From a checkpoint of a small image embedding model.
Model: 96-pixel images, patch size [8, 8], width 384.
Training: adamw at rate 0.0016, 10300 steps, batches of 128.
Data: trained on photos of plants and fungi (iNaturalist), 45211 training examples, 29.2 epochs.
Rows from block 2, named by matrix and row number. Rows with one number belong to one neuron. Each number is 128 + 24 x the weight over its row's rms, rounded and kept within 0 to 255. All counts start at 0. Numbers have three digits each. After the name is the row's rms in percent of the matrix's.
# u: gMLP up (value half) (model.blocks.2.mixer.u.weight, 576x384), inputs 330-383
# v: gMLP up (gate half) (model.blocks.2.mixer.v.weight, 576x384), inputs 330-383
# out: gMLP down (model.blocks.2.mixer.out.weight, 384x576, transposed), outputs 330-383
u.91 108:169118126099157114135103112160117082178169090140152146123129128149142134096133128097121131106119170135121125152140162145182149114165112135096152117125182134100144
u.92 099:117104122088121113128127112160107121139136157108114142138082157105150116125133118136143108111110181166163142115098146148109107086121128141100146173104155107088125
u.93 107:155160087093117148122099115161146093110141109094139151096092135147160116119126123112140144092149135120052180099122110102196148137145067161111147114103155154127162
u.94 097:102103143120135156135141118133138101151159117117162111113092129124131154138102143171148137157093141151116161149167133113165125123130131125124153124097148118086096
u.95 107:106109167138095083136139121124103115103156184097103130143101120121134104168163149175089085126139153125134124129127140137107096134091162127156142139118146168140129
u.96 104:184095104129132122137139135131110157130118121119167101129122129152138111127095112101086108106159149127121108138093100136140096125144125092102145133107111103132143
u.97 087:119140095123091137156143104148149132089127165097112096128094102127128109139103149144154156153153106154124116088129129081124099114093091107116110149141114118143160
u.98 088:146175109108135135136098162115150114116102096158145157120130113148130097120077111099073132093142083099089138111114127102174144103169017112139106117169101111117114
u.99 100:133092155138109091099139116132098121164135147125104117148134109134161116147141150191153114105099167161145099156117160136089136140121114099131173160137183120143135
u.101 090:132101065157132146138132113136167105170150102104110127088111099180125101148113120146142085153153111133091102119160146118114100112121132117174160153127138136166121
u.102 096:107104164123140112112143132117139098119165119136156100121080153140170094117155115164145099126129118153143141130123128172115084108164152130150147145138137119135079
u.103 100:168105166097133165118172145177114123166118125140141084157106129126133090140092166126082108111134164140111138136154149160165116127128096094097151108132145119111122
u.104 097:144124134114154145127125134162076169143111116131123095127150118100118153113146106097147112149118117121115120130122142154124127124109163159125102093109146139151097
u.105 094:147111147084136141145131163131103131157132106126155086147148130107135120124134126114132177133104142196131143133118147098145129105133134152112123177125161097090123
u.106 102:147109163165115152137159162157122146166115129083159099129168141151122143140115126122106114156142110117121114137133158126090093169098156107093118139132134137155064
u.107 105:151098123147166111116113133145102134162115096136150122135111139158114115101144087121123096120197170109147079164125116137133110102142133102139143162174141130171135
u.108 105:120099151148111139142135161103160124103169141125133090147142116116117127131138129153126125139117105123125101139138130106127112149115130145191116104140141133132110
u.109 099:162136121124145197095120155171133108152110147125163117120080116134168098140075128083158153056166137137131132080140136171108115091148138147120134116174123133125145
u.110 097:152141108097136125135127112118137129097147103146146130124172153143169171129092121122093148153128101138109170105062090145112106134116110119156108096096124074141139
u.111 098:165149134117125162124142130188153155096097126137162155120127129169189157137102125140083137113099127114111179098089122103122115147143114104106107158132165102091108
u.112 089:135167138141124091151149125138125143139185133126145122130153152114136132158112117166094172114118090136151143130092151117131137168112116121153083101141098137139088
u.113 099:124144108081151124147111151116143118125150056121161126120135140117113103144123152115131143176086107146114168111120125092159127113139127161138143107136098147117105
u.114 100:145139117088098107129113145184152139121135118169147132114131091152126105104124105084081094141093127122123135124137145157126138077094120111100148130146139115119119
u.115 103:073127104072113162135145113148095135102116153176150096140099118086135127114162101152133101114101138115106184154082133067149106145113086123130121101107145145070094
u.116 093:129130155125159148098142132142110122132137100138149086153152125156136148101099088086120101133168094121139103107113119167105092091148126131139092104111110146139123
u.117 111:116095171145126144129126106104113147095107095140112129115151119098151178115125103134108127178093115115137118177134116119147101139117122132185113122092114116087127
u.118 097:112158150118118121142115149129101096140175097096125101148160174128094131113142130114128119166138127159114125136128140086146158128142149118117128160117144142130125
u.119 105:148113139154130125124157131155140145157130172088115107134102144168179069172110139176137082111144115164117137116115159172085103116093154114120192112101127155160130
u.120 105:134137147073109130119158138160095126142135115132134088159098147119124135151100134152101140154120124175148136119116175118152098101125124155137116159139132122107119
u.121 100:124104177136126134121168120121127137148143160140093096170134106149142144150132170176105103141122106126110085145139158115085114140114138112149134141143188124144125
u.122 103:142146146147134134148125135146135122116132144132132119154124179164158171117108106168151137122120107186148119143126168101127137136153162150133103174124165090145131
u.123 103:129150116119136147139188165123098108166115143138125090154097143118105150171112100157142141074119146148111139149082142099157154145121123114114114116167142132129103
u.124 102:110146103099092112137119141163141101119148134113139148112080149156125104134141126140100152137146166155136135139161154112123157130122131135119138146156155139135128
u.125 098:135110099137152158144130100145174120093110122166137120159141116118154123093151123128122174144169158154142167143137100143127138117112067166116119130114171102129146
u.126 106:096096130142107117108164171138095144158164115042113109126110156143129111129131120133157129130114092127115099079143129135081084111112155136139092171105100156169093
u.127 083:151130102115103144105112159122140153143151109142148105140128133144141130154094129099075122129145145133126134096104111097155111116097125134170099137141094146125051
u.128 098:124169114102146163095178114173115080157099144111123108121094108115139108141118154134139158079122108153122142097110148093135123136130125121090125155140104121089115
u.130 096:147146097137139136131117125093157089117140117108152106172142138101116178141091128093118143137101119119161150141076097090148148130125101157147115122134079109097090
u.131 098:165133129122074128145137172147127137149116127123142115160110134141127138140098113127080095101127183142153146136108134127141119086144080111101119165154129121107108
u.132 095:094096174147138093114125111134129152179167163129134119112109109115120118107154120120135122140124141122141122143142144107088092112107154134157152080139135155129141
u.133 087:154152114128124103129179124155131117117121109106143149116090165191143135128102120113121124097124137110145166124098104143157103097158094121083141133136100109120149
u.134 094:135080116126136109101155137109130110165152113131122094159114137144133131154106135158145148120162162154125102158139122095119125109084133125186135098138156124153100
u.135 091:133128100157157118165102109143154120161112094139144126125120086160136141110143134076115112138115091108126153106083119132138123134126114164098156114090099137143131
u.136 104:122109136099112140139100180151132093116115115151148108136097116104131102118167130134147144095145151165110133157123098112114147133131117119091122126163142131126126
u.137 096:113102120150155138130148100096156103154118140133149078142156095118138147134109113135116093140123143117128106110113104142131090131077161173158140109128118136130120
u.138 103:085112106107118115118107105129165150169136155125134141103111109171154110125118161106137084159147113116119115077171151115102105090117150127131153134146121186150113
u.139 107:113149114098092113162138123161109154135114163097109119112097113108118111142085156115120130127111117140136095084151178127105086093078162120098120186175085139138100
u.140 107:155121111149103161148117141126130156161102141111109114125124111089118114127141138121164159103156120127093125172125123112100148117122115165107146142116131117164149
u.141 101:125099160100099139157154157135089132145133146083107077151112145101138092139144138143119117104139140147124115115074114128153083158101161116091108135118136113115088
u.142 089:131110114143141143140123103111140091176137112166136127145111136101160158150091152132108124132094142127166113114107140116180106141108117177176119128126134078131070
u.143 100:154120140130094114139148152164112162151123149097138101138119154147134087114131115160136123120157162144161148156123148143102095123113172156118134118135148120157118
u.144 111:095096156121151137130120092126155119112120151190122114133100091135113154098125098130137096090112127130172085164123149157129112116107121141167108133121111130076157
u.145 100:134134104123154142108169129095142081188137118119112106156105105128122112149103163135159138100155109141139124098141135142114098094171094132146118130170114103165071
u.146 095:117135130120102123146119137095106123136140156160128123133089142118150143175082135174124151117092146168171136167105169136120111120107137126156133151151110115110119
u.147 099:146165130109099147122120130135155124144124129131135129094112103156116107127132113112184155124117116140164142144156196124131113120117091120110145090134129090129127
u.148 096:093146097092091107135126144112120126103162113108088151130123144124154143152111146128128140156117186181110126105161110075129128100122153103148103132126101128137137
u.149 112:137130140097117159109164151123070093142136107134116091140122114118159129157141112146129145133156110184095155140112118076136109140146093126133113147106177104100096
u.150 099:071137154098093136109111136161131118120099136155132121114141093099118140131147131104088138123094121118126144110157114077107158134109139124141147128193125136072139
u.151 092:132173095101119125154107101150165099109122119128188147110096138156128128166087170144079161122109148150151200122071160112142140132100077101117156142126119108112124
u.152 107:109108164092146131119129149112090063132145082169158138154103113093082141101117133111102118114117144121134098150090125128179115162168115102118106146127101091073126
u.153 102:108109086152151150172092149130144117141141114094154108115174119140104124131109169133144144143142152133081127112135120140135177153124133115135130128135128147118132
u.154 103:067073190130122125102162132113108133124126157152143123143137159075098149124145127167142107131095172120124127175119105119069124166122160124117147089113138138109123
u.155 093:118135145120108104098195116112098123123165156134117090147132138102134129159122140174145119132113137176156124149107155157097103165111116091135132112137161112113116
u.156 102:112121137073118116117162121137141146138137081171131116126128111144137118170110141109112127167123102131144146109093099124140107111050149151140153100112111082115079
u.157 103:097124098151144102169094138117133134089113155174121107100129122117172105112081099120115140096127186141127098146159098128140152104135117129140137115164100113164150
u.158 096:144139113079106107157095148132141151117119107134113138119189119155176139125128139104115131146125141124080158119133108097147178092096099123113143121120163139113102
u.159 099:125114177124147108145101128152109130116127096132187118120131129140133140120163131112133136141075150174129152149091130118132151138125133123089147158121169127090144
u.160 093:101105124115128155123147131114154089133167134142119114177102121169140151141134148134118089146142117145115119109118127101141100130090129143156132124110143146140132
u.161 097:157145139118149088144131135126109117130149073137122144108123165161129090139146153111123136159150096163109145120140109150144136115121121086105132109101115098138139
u.162 092:127108142122133148127123130145155115105142113133148109152143122109152139154128147134150134160133167167099137136143131099117143130077083134135151122111170117143098
u.163 101:142107147109086147149126146160119164133132119125114114109108114104154129131113142110139133154125161151136108134179152116153085113123117126123144168157163102146123
u.164 093:106104131118103128152151130146129120119092122130112088163143129105142139170135159180146157106107169179142080141114121102102138169098111094119132129099169104119117
u.165 102:164102157114147161127135150109153141154128119144139102163144113118128143127108181068114102135112128120115107129107112138147129172145097146120157119141110113113145
u.166 106:148106118149141117171113130124110121113104133150122142112106082109098121113104128100132111107109110110125122137140120156157157128168131099093139152126103065128162
u.167 098:101105164157123169111136146138099110149097127090112084150144118152105100110185150125127085125126110107089096167160130091144126169139121107098134154096165165127083
v.91 095:082126122124125119073148137149100101155121153136143118164068122103150141109140098196142149060121147155126119130118137095129116104126119124148107166176158151139131
v.92 082:150136135111139148107157100125137168140109149151131117153125116120161160164104125174115182128110169147152125104134156142095104102108120167167122108148148106104136
v.93 096:159115120135162154135105164147128101134112106114129085128115110125160103104129148126171140116149148159104119118146139146127111119122098119104138147127165149161126
v.94 093:137131124129117099108102189086123094131171054116129135123137141116157093112099144105159186094132128133127104147115064122173139146148113143117163094112115119157135
v.95 097:121153128092098113177116175166115163127104135163130110115132116109133093149142114111098107152129123167090133102134111088130148076146097102098153121155143115124123
v.96 087:124113140140118109116168125129084133142103170133100110178114107093174119161152114195137137100148152139121103169117135120093141114111109104101102155147144145155120
v.97 106:134079176141128105088157119080111110093106069120129136119121136156163139168127151142114102160128149118150136178095092114132101110134138113133152132101156112110100
v.98 080:126108132107139116131172129128104102105129105127099126142135123113145105140140176132100102133122166126111104105114115117141115139157117103114136128092160123104163
v.99 098:148162153083084094105121139104062133134132137090108129144115118107172137116111139098073191079086101164122165094093149124119152101122141147128129187146084137069159
v.101 098:103128192146125116103157147102111125127136096136134116114161159155158159154108144146131153146066165158162107171153143121119123144116115105175103109119133119146097
v.102 083:106114160112119121100130163092128101131161102144128086138125125118119125106172125111171131129123168128118104160144129109131120135115149167155120132101138143154113
v.103 095:156101109134111128137104195106085130130109129098130125137110138065114107092131113120161180106147152139089097182140127151151143111169117142095112166175133135164142
v.104 091:159081118156142113106138124120160120119123119096149130143123127177201117150117144148158109119122163129101137120128093124114129099113115127117169131108145133150136
v.105 138:122150124124152095153093202088118125115141033159162144115155163128146108107119107100120172137128126122133121152114081131166155092165119159155132099113121124149103
v.106 094:145141098117103096106123150125130121128129154124098123146086129141136100126122103139104147091206139131161126130124104144112132084150114109152109138206141132124125
v.107 092:128121097128123153123149138143154078147146157122144093135095140110104122161116138118129132154147177142121136117157144088118098131083104143126138152151115130155114
v.108 084:171134149158111108146134144134119157136104170118109109133124130139144139157096091116141146076136132166121096141132141156133158127127113161099124126158117105118136
v.109 096:145108106151130115133140147106144123108130085134109114142133126156139132133081121130130144135116130151151114143145117127150135083103126165191110148137113091160123
v.110 092:102106147100148169125118192105128129146138136125147101114112149132142108162128178122137138157100139154097136113143118092144128129135155122166119132176112161118102
v.111 090:122104193126092114094146132132167126095096160116117108143131156172130131125138163154124129133093131129133131156163128095149132116131144169124118168146133163115146
v.112 098:121116114157135134148079131089129109116110108072126121123157148089134069118133146139170178133141140159082115154161125119165161117144138191130120107090131150147144
v.113 085:143144113121125111120119197113118116113157106073152101118133175153168067117126123105151167096164128139079113082153090107125157119124157149129120159130106169162124
v.114 091:111113139132073128111152130122110094134111179112114119117092125087156096159168138139154093114104171127133132179124123066127122155126106122103131139127156140100123
v.115 094:173138127086156117129141138117102112106134094140106123171130139146159139120081152105101161125171161159105103110128140109167116096167124130135110138145121106117171
v.116 095:142127168139119178087114145118113105138124119128113100162157135076160145121119106114152140138112109120104130126094094122126125137131131160128102127136131147105151
v.117 093:114134120125081127119115155116142128099138165109113114145092101150134104124183138168141137095129153150116121136127125095133145115113142152165121138129165156128125
v.118 088:107119180131111166067116118087136084128106120113120097129138122082133104169162161120148138159097126121126097121122098082124121164104130156113138098137142159105088
v.119 099:149146098110084101130101121132127126136133132083142141112109129157113122153112117145163146082129116122114166151104127110145160097156086137144158114130142131115129
v.120 116:148150126125132084140110192105120145088135041141123142119150130136157098103102107096114149133140119114128103131121077144154136097146119175147149094116114110169117
v.121 075:133132122094105180125136129146113073142113101137152101157115106106136127124098145129116130137110169150123109145121144076162097106131077124130131191151172091084116
v.122 090:162100183111160166087152141150089148127096102183140063146165085110150140151111104108079129140136119125127121139105105150112089122109123131115120105126126100106143
v.123 087:161109139120099101126127121110166121124115098118124128141120129112144100147121158128167167096133131120152141129095095131141140127083096145113140080104095137098113
v.124 091:150115167123145151083159101145086151195099126158098131137130082067112138174148119123128132119164129122133101146108135157076111150109114107108130079123126094108146
v.125 096:127142139095082147082127121139136118119164124114114137131114142150168141135134106110194128125146113139137181122124100109138101096102117148152174116099115137124137
v.126 105:171144150123089146109159144130100142119126093097078120178164169121163152150091095136124142117143150170139118163150102138137124085142112156143117153110159099123084
v.127 120:132088159125126089125129152094126155115124048150134129119149144136136095127110115118102099164126139101157106190115057124152115078141118128136169093111134126126091
v.128 091:146137136129164123099112133125156109101145141165127109137121102129142119124140172126137166108134161122085117096112124077120139148114110116153112100173145139139123
v.130 098:123126139109098110130137136080120153137151129114114107124136154130102150145082143124086139134118116173101106130111115111109110127095130123167084110134080141123100
v.131 092:145093112158131185136111137156182151119092128108148121130135157139143116137081126115140141129154171130123134118167074187144117090093094147127203078099143138135116
v.132 095:146124118109086101147144170171146147165134126132120085118122143113130073167076134101125114129139151131155106105141144139100148104103090092116161098168119113165111
v.133 084:108101162134143141125160106157128117106093125171110107140133084139132153109176105142143086159150144153133094154175122147108092108142103094115128119106184102122148
v.134 109:137147112123114093148110187105130119114159064130146154105127147146158101110112111109124153102140125114134140132105070143155141115147105156140153096105113123158118
v.135 089:052146169125103151122110128122102088132128169144130129132108157127161152126133154168123152105078171161135132162146139075134160148140137118140107173169161129096138
v.136 092:167160103118102124106105166095083099106105124081127120125143102091136112132126150137155210079166146162076108102145137091128145142154159141093136166154136152146149
v.137 081:127147155094135157115163130148099162115106154150110100176135132118161158104128058123147135112115104151166105145124145153116132089135156171146100139121136086105147
v.138 101:137126137130127116119135095099145142130130154163092119157146087108117163156124128154093121126140116149131102150121126097146109106081152133174100096125124137089131
v.139 092:170085138153117139129101121091167135106103131125119122144192098091125133163155143125123151178125119118112107130135111144082121132153124183143149087117155122122101
v.140 103:173129120103108178132145122155136130158117101079129119123108124131124135131124124123148184106130108144102156136104122111151098110066116122102121133092130086092130
v.141 095:153129164127123126142136163115126105120161126121165094124067106141170101093082128117114133084125105128103124115117118109160082102158119117136103122171098151127140
v.142 090:160177093107157133156099136157161157107106122161145137080118096154141127132135116110134184134139180152114116135176148142146182092108130142127130109157132138117140
v.143 092:175110125124126109120130119119163166121102113152145146135135127112120167183150111154124188116133140144137129139107082134116135106066132142170143091132133125146085
v.144 099:124074111132095137133111125114131140117085117107126129165142137099131157148080137115119136143115158127142133143103087133112109139108136176129126139130105081092111
v.145 085:124111157087150091107127157078128084126174137124147103155113161142178116129111159132156166149130160139123144134131091062170132084127140147178124121108130161123119
v.146 101:119116125104103114113088171103129142117110066133136150078170128122101126136145116092160169147150121110111126130138071112121135133116144141120141091102114142132095
v.147 093:161155114119095143111141152160138108125104140090131128104107122126179098173123113109136125103166153154117158086172141126093125081132093110092162139152126121155142
v.148 089:123117133097108147128138109162131075097134103107122138126078125132147099104115150126147145098137166121142157136146138127190101102143104150107131157110165103119121
v.149 165:142153136104131095137100209092125135114142046157147147102163159135159115123122101088115169138132109124124123133107071124161144111145121159158127097111112121144094
v.150 094:081168176097122143069126150133095103102099134142145107118117119110116081137182120122124114100110149134099122153116105060125188108150121102125151119158140152108123
v.151 088:113086115119127123169088135125124113136113149099131125135126116099123093088135129112150132121094175146123139142192143162134154072181112166099194159117151125133151
v.152 091:112117118112109167136163129195128111127145117113092084129089121138145074113155114144115111133167149143125109112173143114142089105089109141140126135119143139143113
v.153 084:131150115099167135128126126119101090134111097146175131121116103155109158139129129116154143139161114151108188143139108090161137094163109148118154144118113091091127
v.154 089:156117146127077105123164110167084159144121136080092132126111109102135103161167114154144105100163115145098120163120108139098149134067121087069161098103144145124152
v.155 095:150131184114096123142126152098141145103154135139111134141158136106148171112141120105126151156102136148135179161111105155092122131132097131128118108078124108086136
v.156 076:136119124141136086087117134129087094119116099103141108148137149160144097132145113115154139083129167150111126164083108099137185125094078112143154119128163128142142
v.157 095:139097183108128133114164099101134107137162145160124114184093126106156153125130188123116129121070125142151156137103107143128088151101113151129112130144107125091137
v.158 090:122130141100143104145122116126106120123155132129140154103099140133093087111151137167125104143132114130106127154118126103175125091163137106123185110115185137100102
v.159 089:151128102158136131163116143114173099118094144164168113102105118131156100164118146127158168109151152169162138113103103127116127131123115129118131118119128097136137
v.160 086:156132069114124140142102108134160102120105143143163105130126130118121093155138124114142135092148158151136165107070088132153112123093072106105159090119113130128111
v.161 087:139133131132113175134128158094148125127123152111109119127121138132131138179119173149143138136136135164113141111127135132106138168125145139128124157136107119129147
v.162 161:140161144106136097136110206103128134103142053163145142103166155142158116121124089088115165142128098124118130135109081120152150109147121154152130099110119115138100
v.163 096:102135159092098146099151158100114140122110138154144097164128149134145182140153106107090116133124140170145125130121102054140100108143120144151086170156114144100088
v.164 124:123120139102105090128120146094167163113145090157125139102155146144146134152134117110085150170112113117140114134130090087136121099071149154190134090103111154154068
v.165 095:121070145142115113119144165144103141132097121154088076153146135118149107111139132149176097128114132121096113175144115160141178123143098073094119167122178113124121
v.166 090:138111157128116175096193137141135117153158139081090083149088106138136145127137154155161120123134107144152094121160175127096076141105158102143108132129137137126112
v.167 095:077108192129084092103110134114117088107179154121124129117144124117149121131129147162105097159078136121103117129143163087086125130137120145165161146169153150135133
out.91 104:146126144119154109085107106150140123137133116136112124146122094133184132144121114157116149083137126106119114113134140145131145120141113159169162087137179118128108
out.92 099:138173132093143166115116120115171120123115091141141166119148102168143142103131123076180139078147147126116142093147112095125166115124103125123132137139095119133154
out.93 102:182136101133122151102138101141169093110129084103147125162148153146131143140085173187072159122169151096127145089108136155094142134138106139153121129136181149147112
out.94 076:098138122091172102101153120096109124149161167163137144094115102136129187132159115118189149123147191146162137154134147117092129106110126098164110151152067133120154
out.95 107:123134116102115142141137151128144111101137153152143118109092109135119122117129131126083145169163126120121110084155142099133074112094135125159116168128109155136148
out.96 099:134110114143162144096116112098163128160165106087139106158146134133151139112092156131113166119119112126134116087153130119126127106140169207203134142146123164149147
out.97 101:119103094152096124132106108114150105135149091084140139115116135157096128097105102143135095183139109116143128175163162148157097119136153140153137134097135128151119
out.98 090:126109172102134125146172152138121144183124148162118053163117148121127163107110128093057093121107152140135137131093115104137127118101121136094096148184095140088135
out.99 110:105126123170143125134099119112180108104152068071174126124148151132137135135090167136151166164089126107150123073119156118133122136144133142160135173167115127161126
out.101 098:161130096078118132118149140147134128104124123127106163125126106142168097109136139158128150105180123093128121112119117117134112102151149104149068140111159122117126
out.102 103:166156128101117135070150112167091120133118125129091091168137143166150120091146102124175102104142100078127146119109169141140115103122090102127137133144162097124170
out.103 107:112126102100119115104127125135089130140142156150099118132106075101102081111146125136166116130117118131108144096127168164104120123080125119144120115111123123124154
out.104 099:132095120102127150132092126154128124141130105119169127152161138154146132100113130106144109135139124119094151131135140195112118122189114122105159113122179100107173
out.105 080:131183077143136128139088126102101122103149160136120123105136129108128115123122107173143184136158097174087148133156166126150139133151132156167143110168136120171164
out.106 108:145134132136115134137139126125125171108118132108109134142113136105103158142125123136111110161105153129125154143114123084113107113147162111109121146097130112099113
out.107 105:133136144150166144157101164121122174134096118163154125096140113116120110129144111071127079128140110132103128135152099155170137098140124119090120113133096115144114
out.108 111:093075150103133115152122150113103080135157120101147101183140151124141127121150157121107132143146172145128086111125150111141087165103140120130134154135148152140129
out.109 100:138134126146133070142126117121152126094102084098106129095157152169122158208135184122105128124145160147142127125118078119073154123114105085137153120135131118143109
out.110 099:159132120115104150123138094141166144093151138153129108133144110096141156117077131140099133154083157141140143126129120147157119154137106155119101111131149126079125
out.111 101:132128135117098133091169125171148153149127103100129122129127135155111152131103116123102154102169141143135126092174153121081117140122117092145100138148123144147109
out.112 094:138114130139113165074160148144113122154113102136111094177180139144115128121077114113102107115112098099128131134106135146131158166154175132138127108107144129065153
out.113 099:152110119114142117086105082159101100158125128132119124137126113112156159133115159111144150121124160081148130137097151134123148145098099087111141138158169093081134
out.114 098:130110134126177160099175119135124149174130175132158122105118098122162142158137142133168141097126108138120149092117105110105152145132100108105117109103156168092141
out.115 103:145143165108162135146167137098172126111100131166130131150166146130112136132164147127125135123155126138156068097140102151139112124129122153121114149148121128126138
out.116 092:127125119091113135196125181114136154054130114148124134135156155147144122147108125133092116183153137130090100110146070092162114100135151146126095162124085144150126
out.117 112:150112165157126100068126112129110152164138143119102124130128125178168128142112113127165087118087103147116127118157142124126124145136151145138133127107140143137111
out.118 103:077111102093124130138093168106100116094140137131136138130091151114133090099136094140143139107076169116151162151144125119194168080142119153163103152120097138114128
out.119 105:132093157126147101094120156093132111173141112136138119157146140145130161136100149134146169133123184122126095134131125124131148105159172152123167146129144115115125
out.120 080:128133099141158078150068121135122143161162099106123154092136145108070155147116130094130162127122109140155088107155144117083159119120134091169136163151111152138138
out.121 107:119148117124174139126091158108147097126160079121194108156157158150160127114116156088131170119101137163132135075114140140156143132137112155149131147169086152180110
out.122 105:121134103143151128138149145117134124144127128132154088091091127140144104074095085124113147143103110104129185106155134124164113109174094173192146157147096131161164
out.123 096:142156130082108102145150136149149124127155135152101125108119087162124100117124170117128092136145106158123144104144152134068120109124138107120135157143107115154158
out.124 099:104093128146130114143139117159103152125124159160134130132092076121161101103109104141122115111084130122170123166141182184139140114160147113117137114121145079087156
out.125 104:132085132170105154145125131148158119165080085081105087128155137111161114157091171171103155131144158124127121129151110144152105149069122148093173115116188105140090
out.126 108:085128156096142146171113125116118159158118150134158140113127119105114114103142127105146098153101088127137127131087110090091086118096149109118120131124095123112117
out.127 088:126125147153150104124132101082137121122146088119118163096139126140137162141118130148145129153106089103117112140115106128131126138155154144131140136086131151134162
out.128 098:152151093122128138130121132114128048146182091141133145108113126161116128097107097124140112127144131168115135158165130138179129110140108159155122119123106121153136
out.130 093:136141091087103123106165114149095130103128131128139152102111119137114141101153103131148145129149142096139169135137125140118110105144074145102151137097144114138156
out.131 100:084103186118176112121094138088118070098126091121123138123148144132191146158129175106126116083068174124110127137118096096163166133079123102140137146103115125102101
out.132 098:120157104136159139151134122161126145118135135107183123112133142170094143104134104068124123119158130127114164065100113111126124154099150118101115130135105106127165
out.133 087:170167098117159126152162131126144145117118147186113124095091119128081119158152143144080125148151106112151128129153127164128143101104124102199138112152130136145097
out.134 085:119147085143165092146130104142139099140149095123113119097111130151123136139064154141127136132139150130145095107156167119162131140103094090141125151177160107147144
out.135 093:138152161139138114127152107120168074117132086127159141129119104167104130130158149154134111139086081125154182143098180141146135145104099122109174119094096094117106
out.136 109:155142110137160142129153150147138113170118099107137158103162112154112161137109121114132154124172128121103121122117122100117152189128176110087135147160126098116146
out.137 103:076101193093161109119142147069065101090146160140124116164153164076139123099159144141129110118109158130109117140087102104139116147102138140129113133128127168117144
out.138 103:145143108142100169124159100160136204158097148128109121149174094115107148140080114118112109156159122074161087089155140139094126120101163115132136134148142125169122
out.139 106:126097091152112073121123113108167176141123144092125132109133141149107146144139118127129156136172181136163131127150116144082142104087116137169148108147118166134133
out.140 109:156132126140148143129174122157155118142124100123117110129131135146114125167095182145121131107148145131132093108127147151089093175095154084118139146163147135141105
out.141 108:177153102113136139121099104127172120107094101134134167154137141163100130117133131128133135111168128140167118107126144175105142071164106148139123131145165112130138
out.142 101:129127138138126126141153140146125124118128128166135134075108090133129127122130102143123101123121120126106108192142118146130110147100116116077121103085141095119111
out.143 100:109122170114140133169118117115155101106162121166142138114110107141160134145068157127076070162092126149149129137113144114138093146131101128141088115112114094107115
out.144 113:138096126087130177120129115116145125134104126127135132180135106139138148138126157119109138119154113122130113131103090122107116120125187143128109142062098130099104
out.145 098:151074168198107133139158116137151121154106155093077127131140102109129087166108152201164121114147100109120077130150149180127113139107151123076152123123115132154168
out.146 084:154128105151153169143149160197128108154120078104172097123098112145125098135102149086139123132101122127143158086138171148164136116150153086056134157152148078112139
out.147 099:107133139117124126113145111124098084098150143131135112172108118121125112072145151155134147115116145139145135159116161134112134116112130088126084185099130118096168
out.148 097:144137104131180117170114126079150164124135106117151147099147095109113146150108142111108180147163130170139146096155157164072109099127113138134130099147091102150094
out.149 072:117140144114151117093139095114100087080135156145108107129108146139114130086145136155100125118123146132133143160155121132151152133147101165137117125115162171099198
out.150 098:096109172109112128108174096154128162175075121143126136140124105112123135118109126102123082167093128115114167133111157110106133135102129160107160132139100118125127
out.151 092:195074115153158131140159123142144152139144108108137134172163156133120147105134116128111145138175095110106100102133122182122096126112140171136133117086159099165136
out.152 102:132130133097132144191159173140127137090143130149140097124136139145120149128114117085109113142158172132129097120107102117123093151108126059081053154138100120143133
out.153 107:098131120114117120160123145106124094149169091120123126079137100127144113157170152117161101134112133139119117110108135078150115180079096078126130187073116127139091
out.154 101:111114135129124160156160150149113118136164128114160089123102139179115129117129124105112103108108118107134089109150164120163097181132194131104100143139090119115136
out.155 100:157133110097162126139101130093104140092124098140141091175161172130161149092134151063100151169107146144141117106117138152146136112129128162155107165140121155151126
out.156 112:144124093146099119151129135123133165142129147158135129096132118101120150099083083101112112169113076100139153146116113134150131108137073159126117121134134159111137
out.157 099:125143119144120131122145096142144149106113136130150059146145124118086150127180129112086128175160147142149146097135134131078123097074102138166109129165111143137156
out.158 098:084124133132141091101106146098135139107137133097110153113140138142134126164155146134126146115170117113106146098140105097081176131077145107130119141129081155125109
out.159 099:165137080120182166170127185130145134127122118130163117109157130151123148150125145088129150141181108122116109091116090136149125150102180087068127130108103119114126
out.160 105:154127130125122189091141149117149117115114139165141147131132095135122156092123084146124134080151130092124141169129089149163122163148134174118086127135111151116138
out.161 094:110120105138115127161084163148120172108086159130131144141133116096146125109164078137126148153128152109105116123149129067153159098138165161139157154161157121148122
out.162 082:119125117148155107133150092156131105152146098091116147088117127123166123126111146161141174120111170112131159141149166107132132137120120107124148125137165107126122
out.163 105:092108120131104139151157115145153171109119119131130134139148123121129110143156094167146086162125117121140129142115095116130119116086128137140091119079141144167089
out.164 083:166156112149127114187135124133161178098132109139170143109153117108128174124118119091105163177088129117152179076137148123148116114137102161116131111147090096158111
out.165 106:152123102168119133127142091165168150143105122077151132110124101134140107115111108096131110126127084121144148086139115149093088124070138179118183097091102100152114
out.166 099:166117137097107172149150121162153147092105140117134132162161133132112147093140119108090150137193145110131077117104101133113107127148124110090092146116123140090155
out.167 105:098132137144110152090115153095164131106137145127175126095139142147147128129141122132187165140118132124120168112146105122128157131117098155172128105124120136147112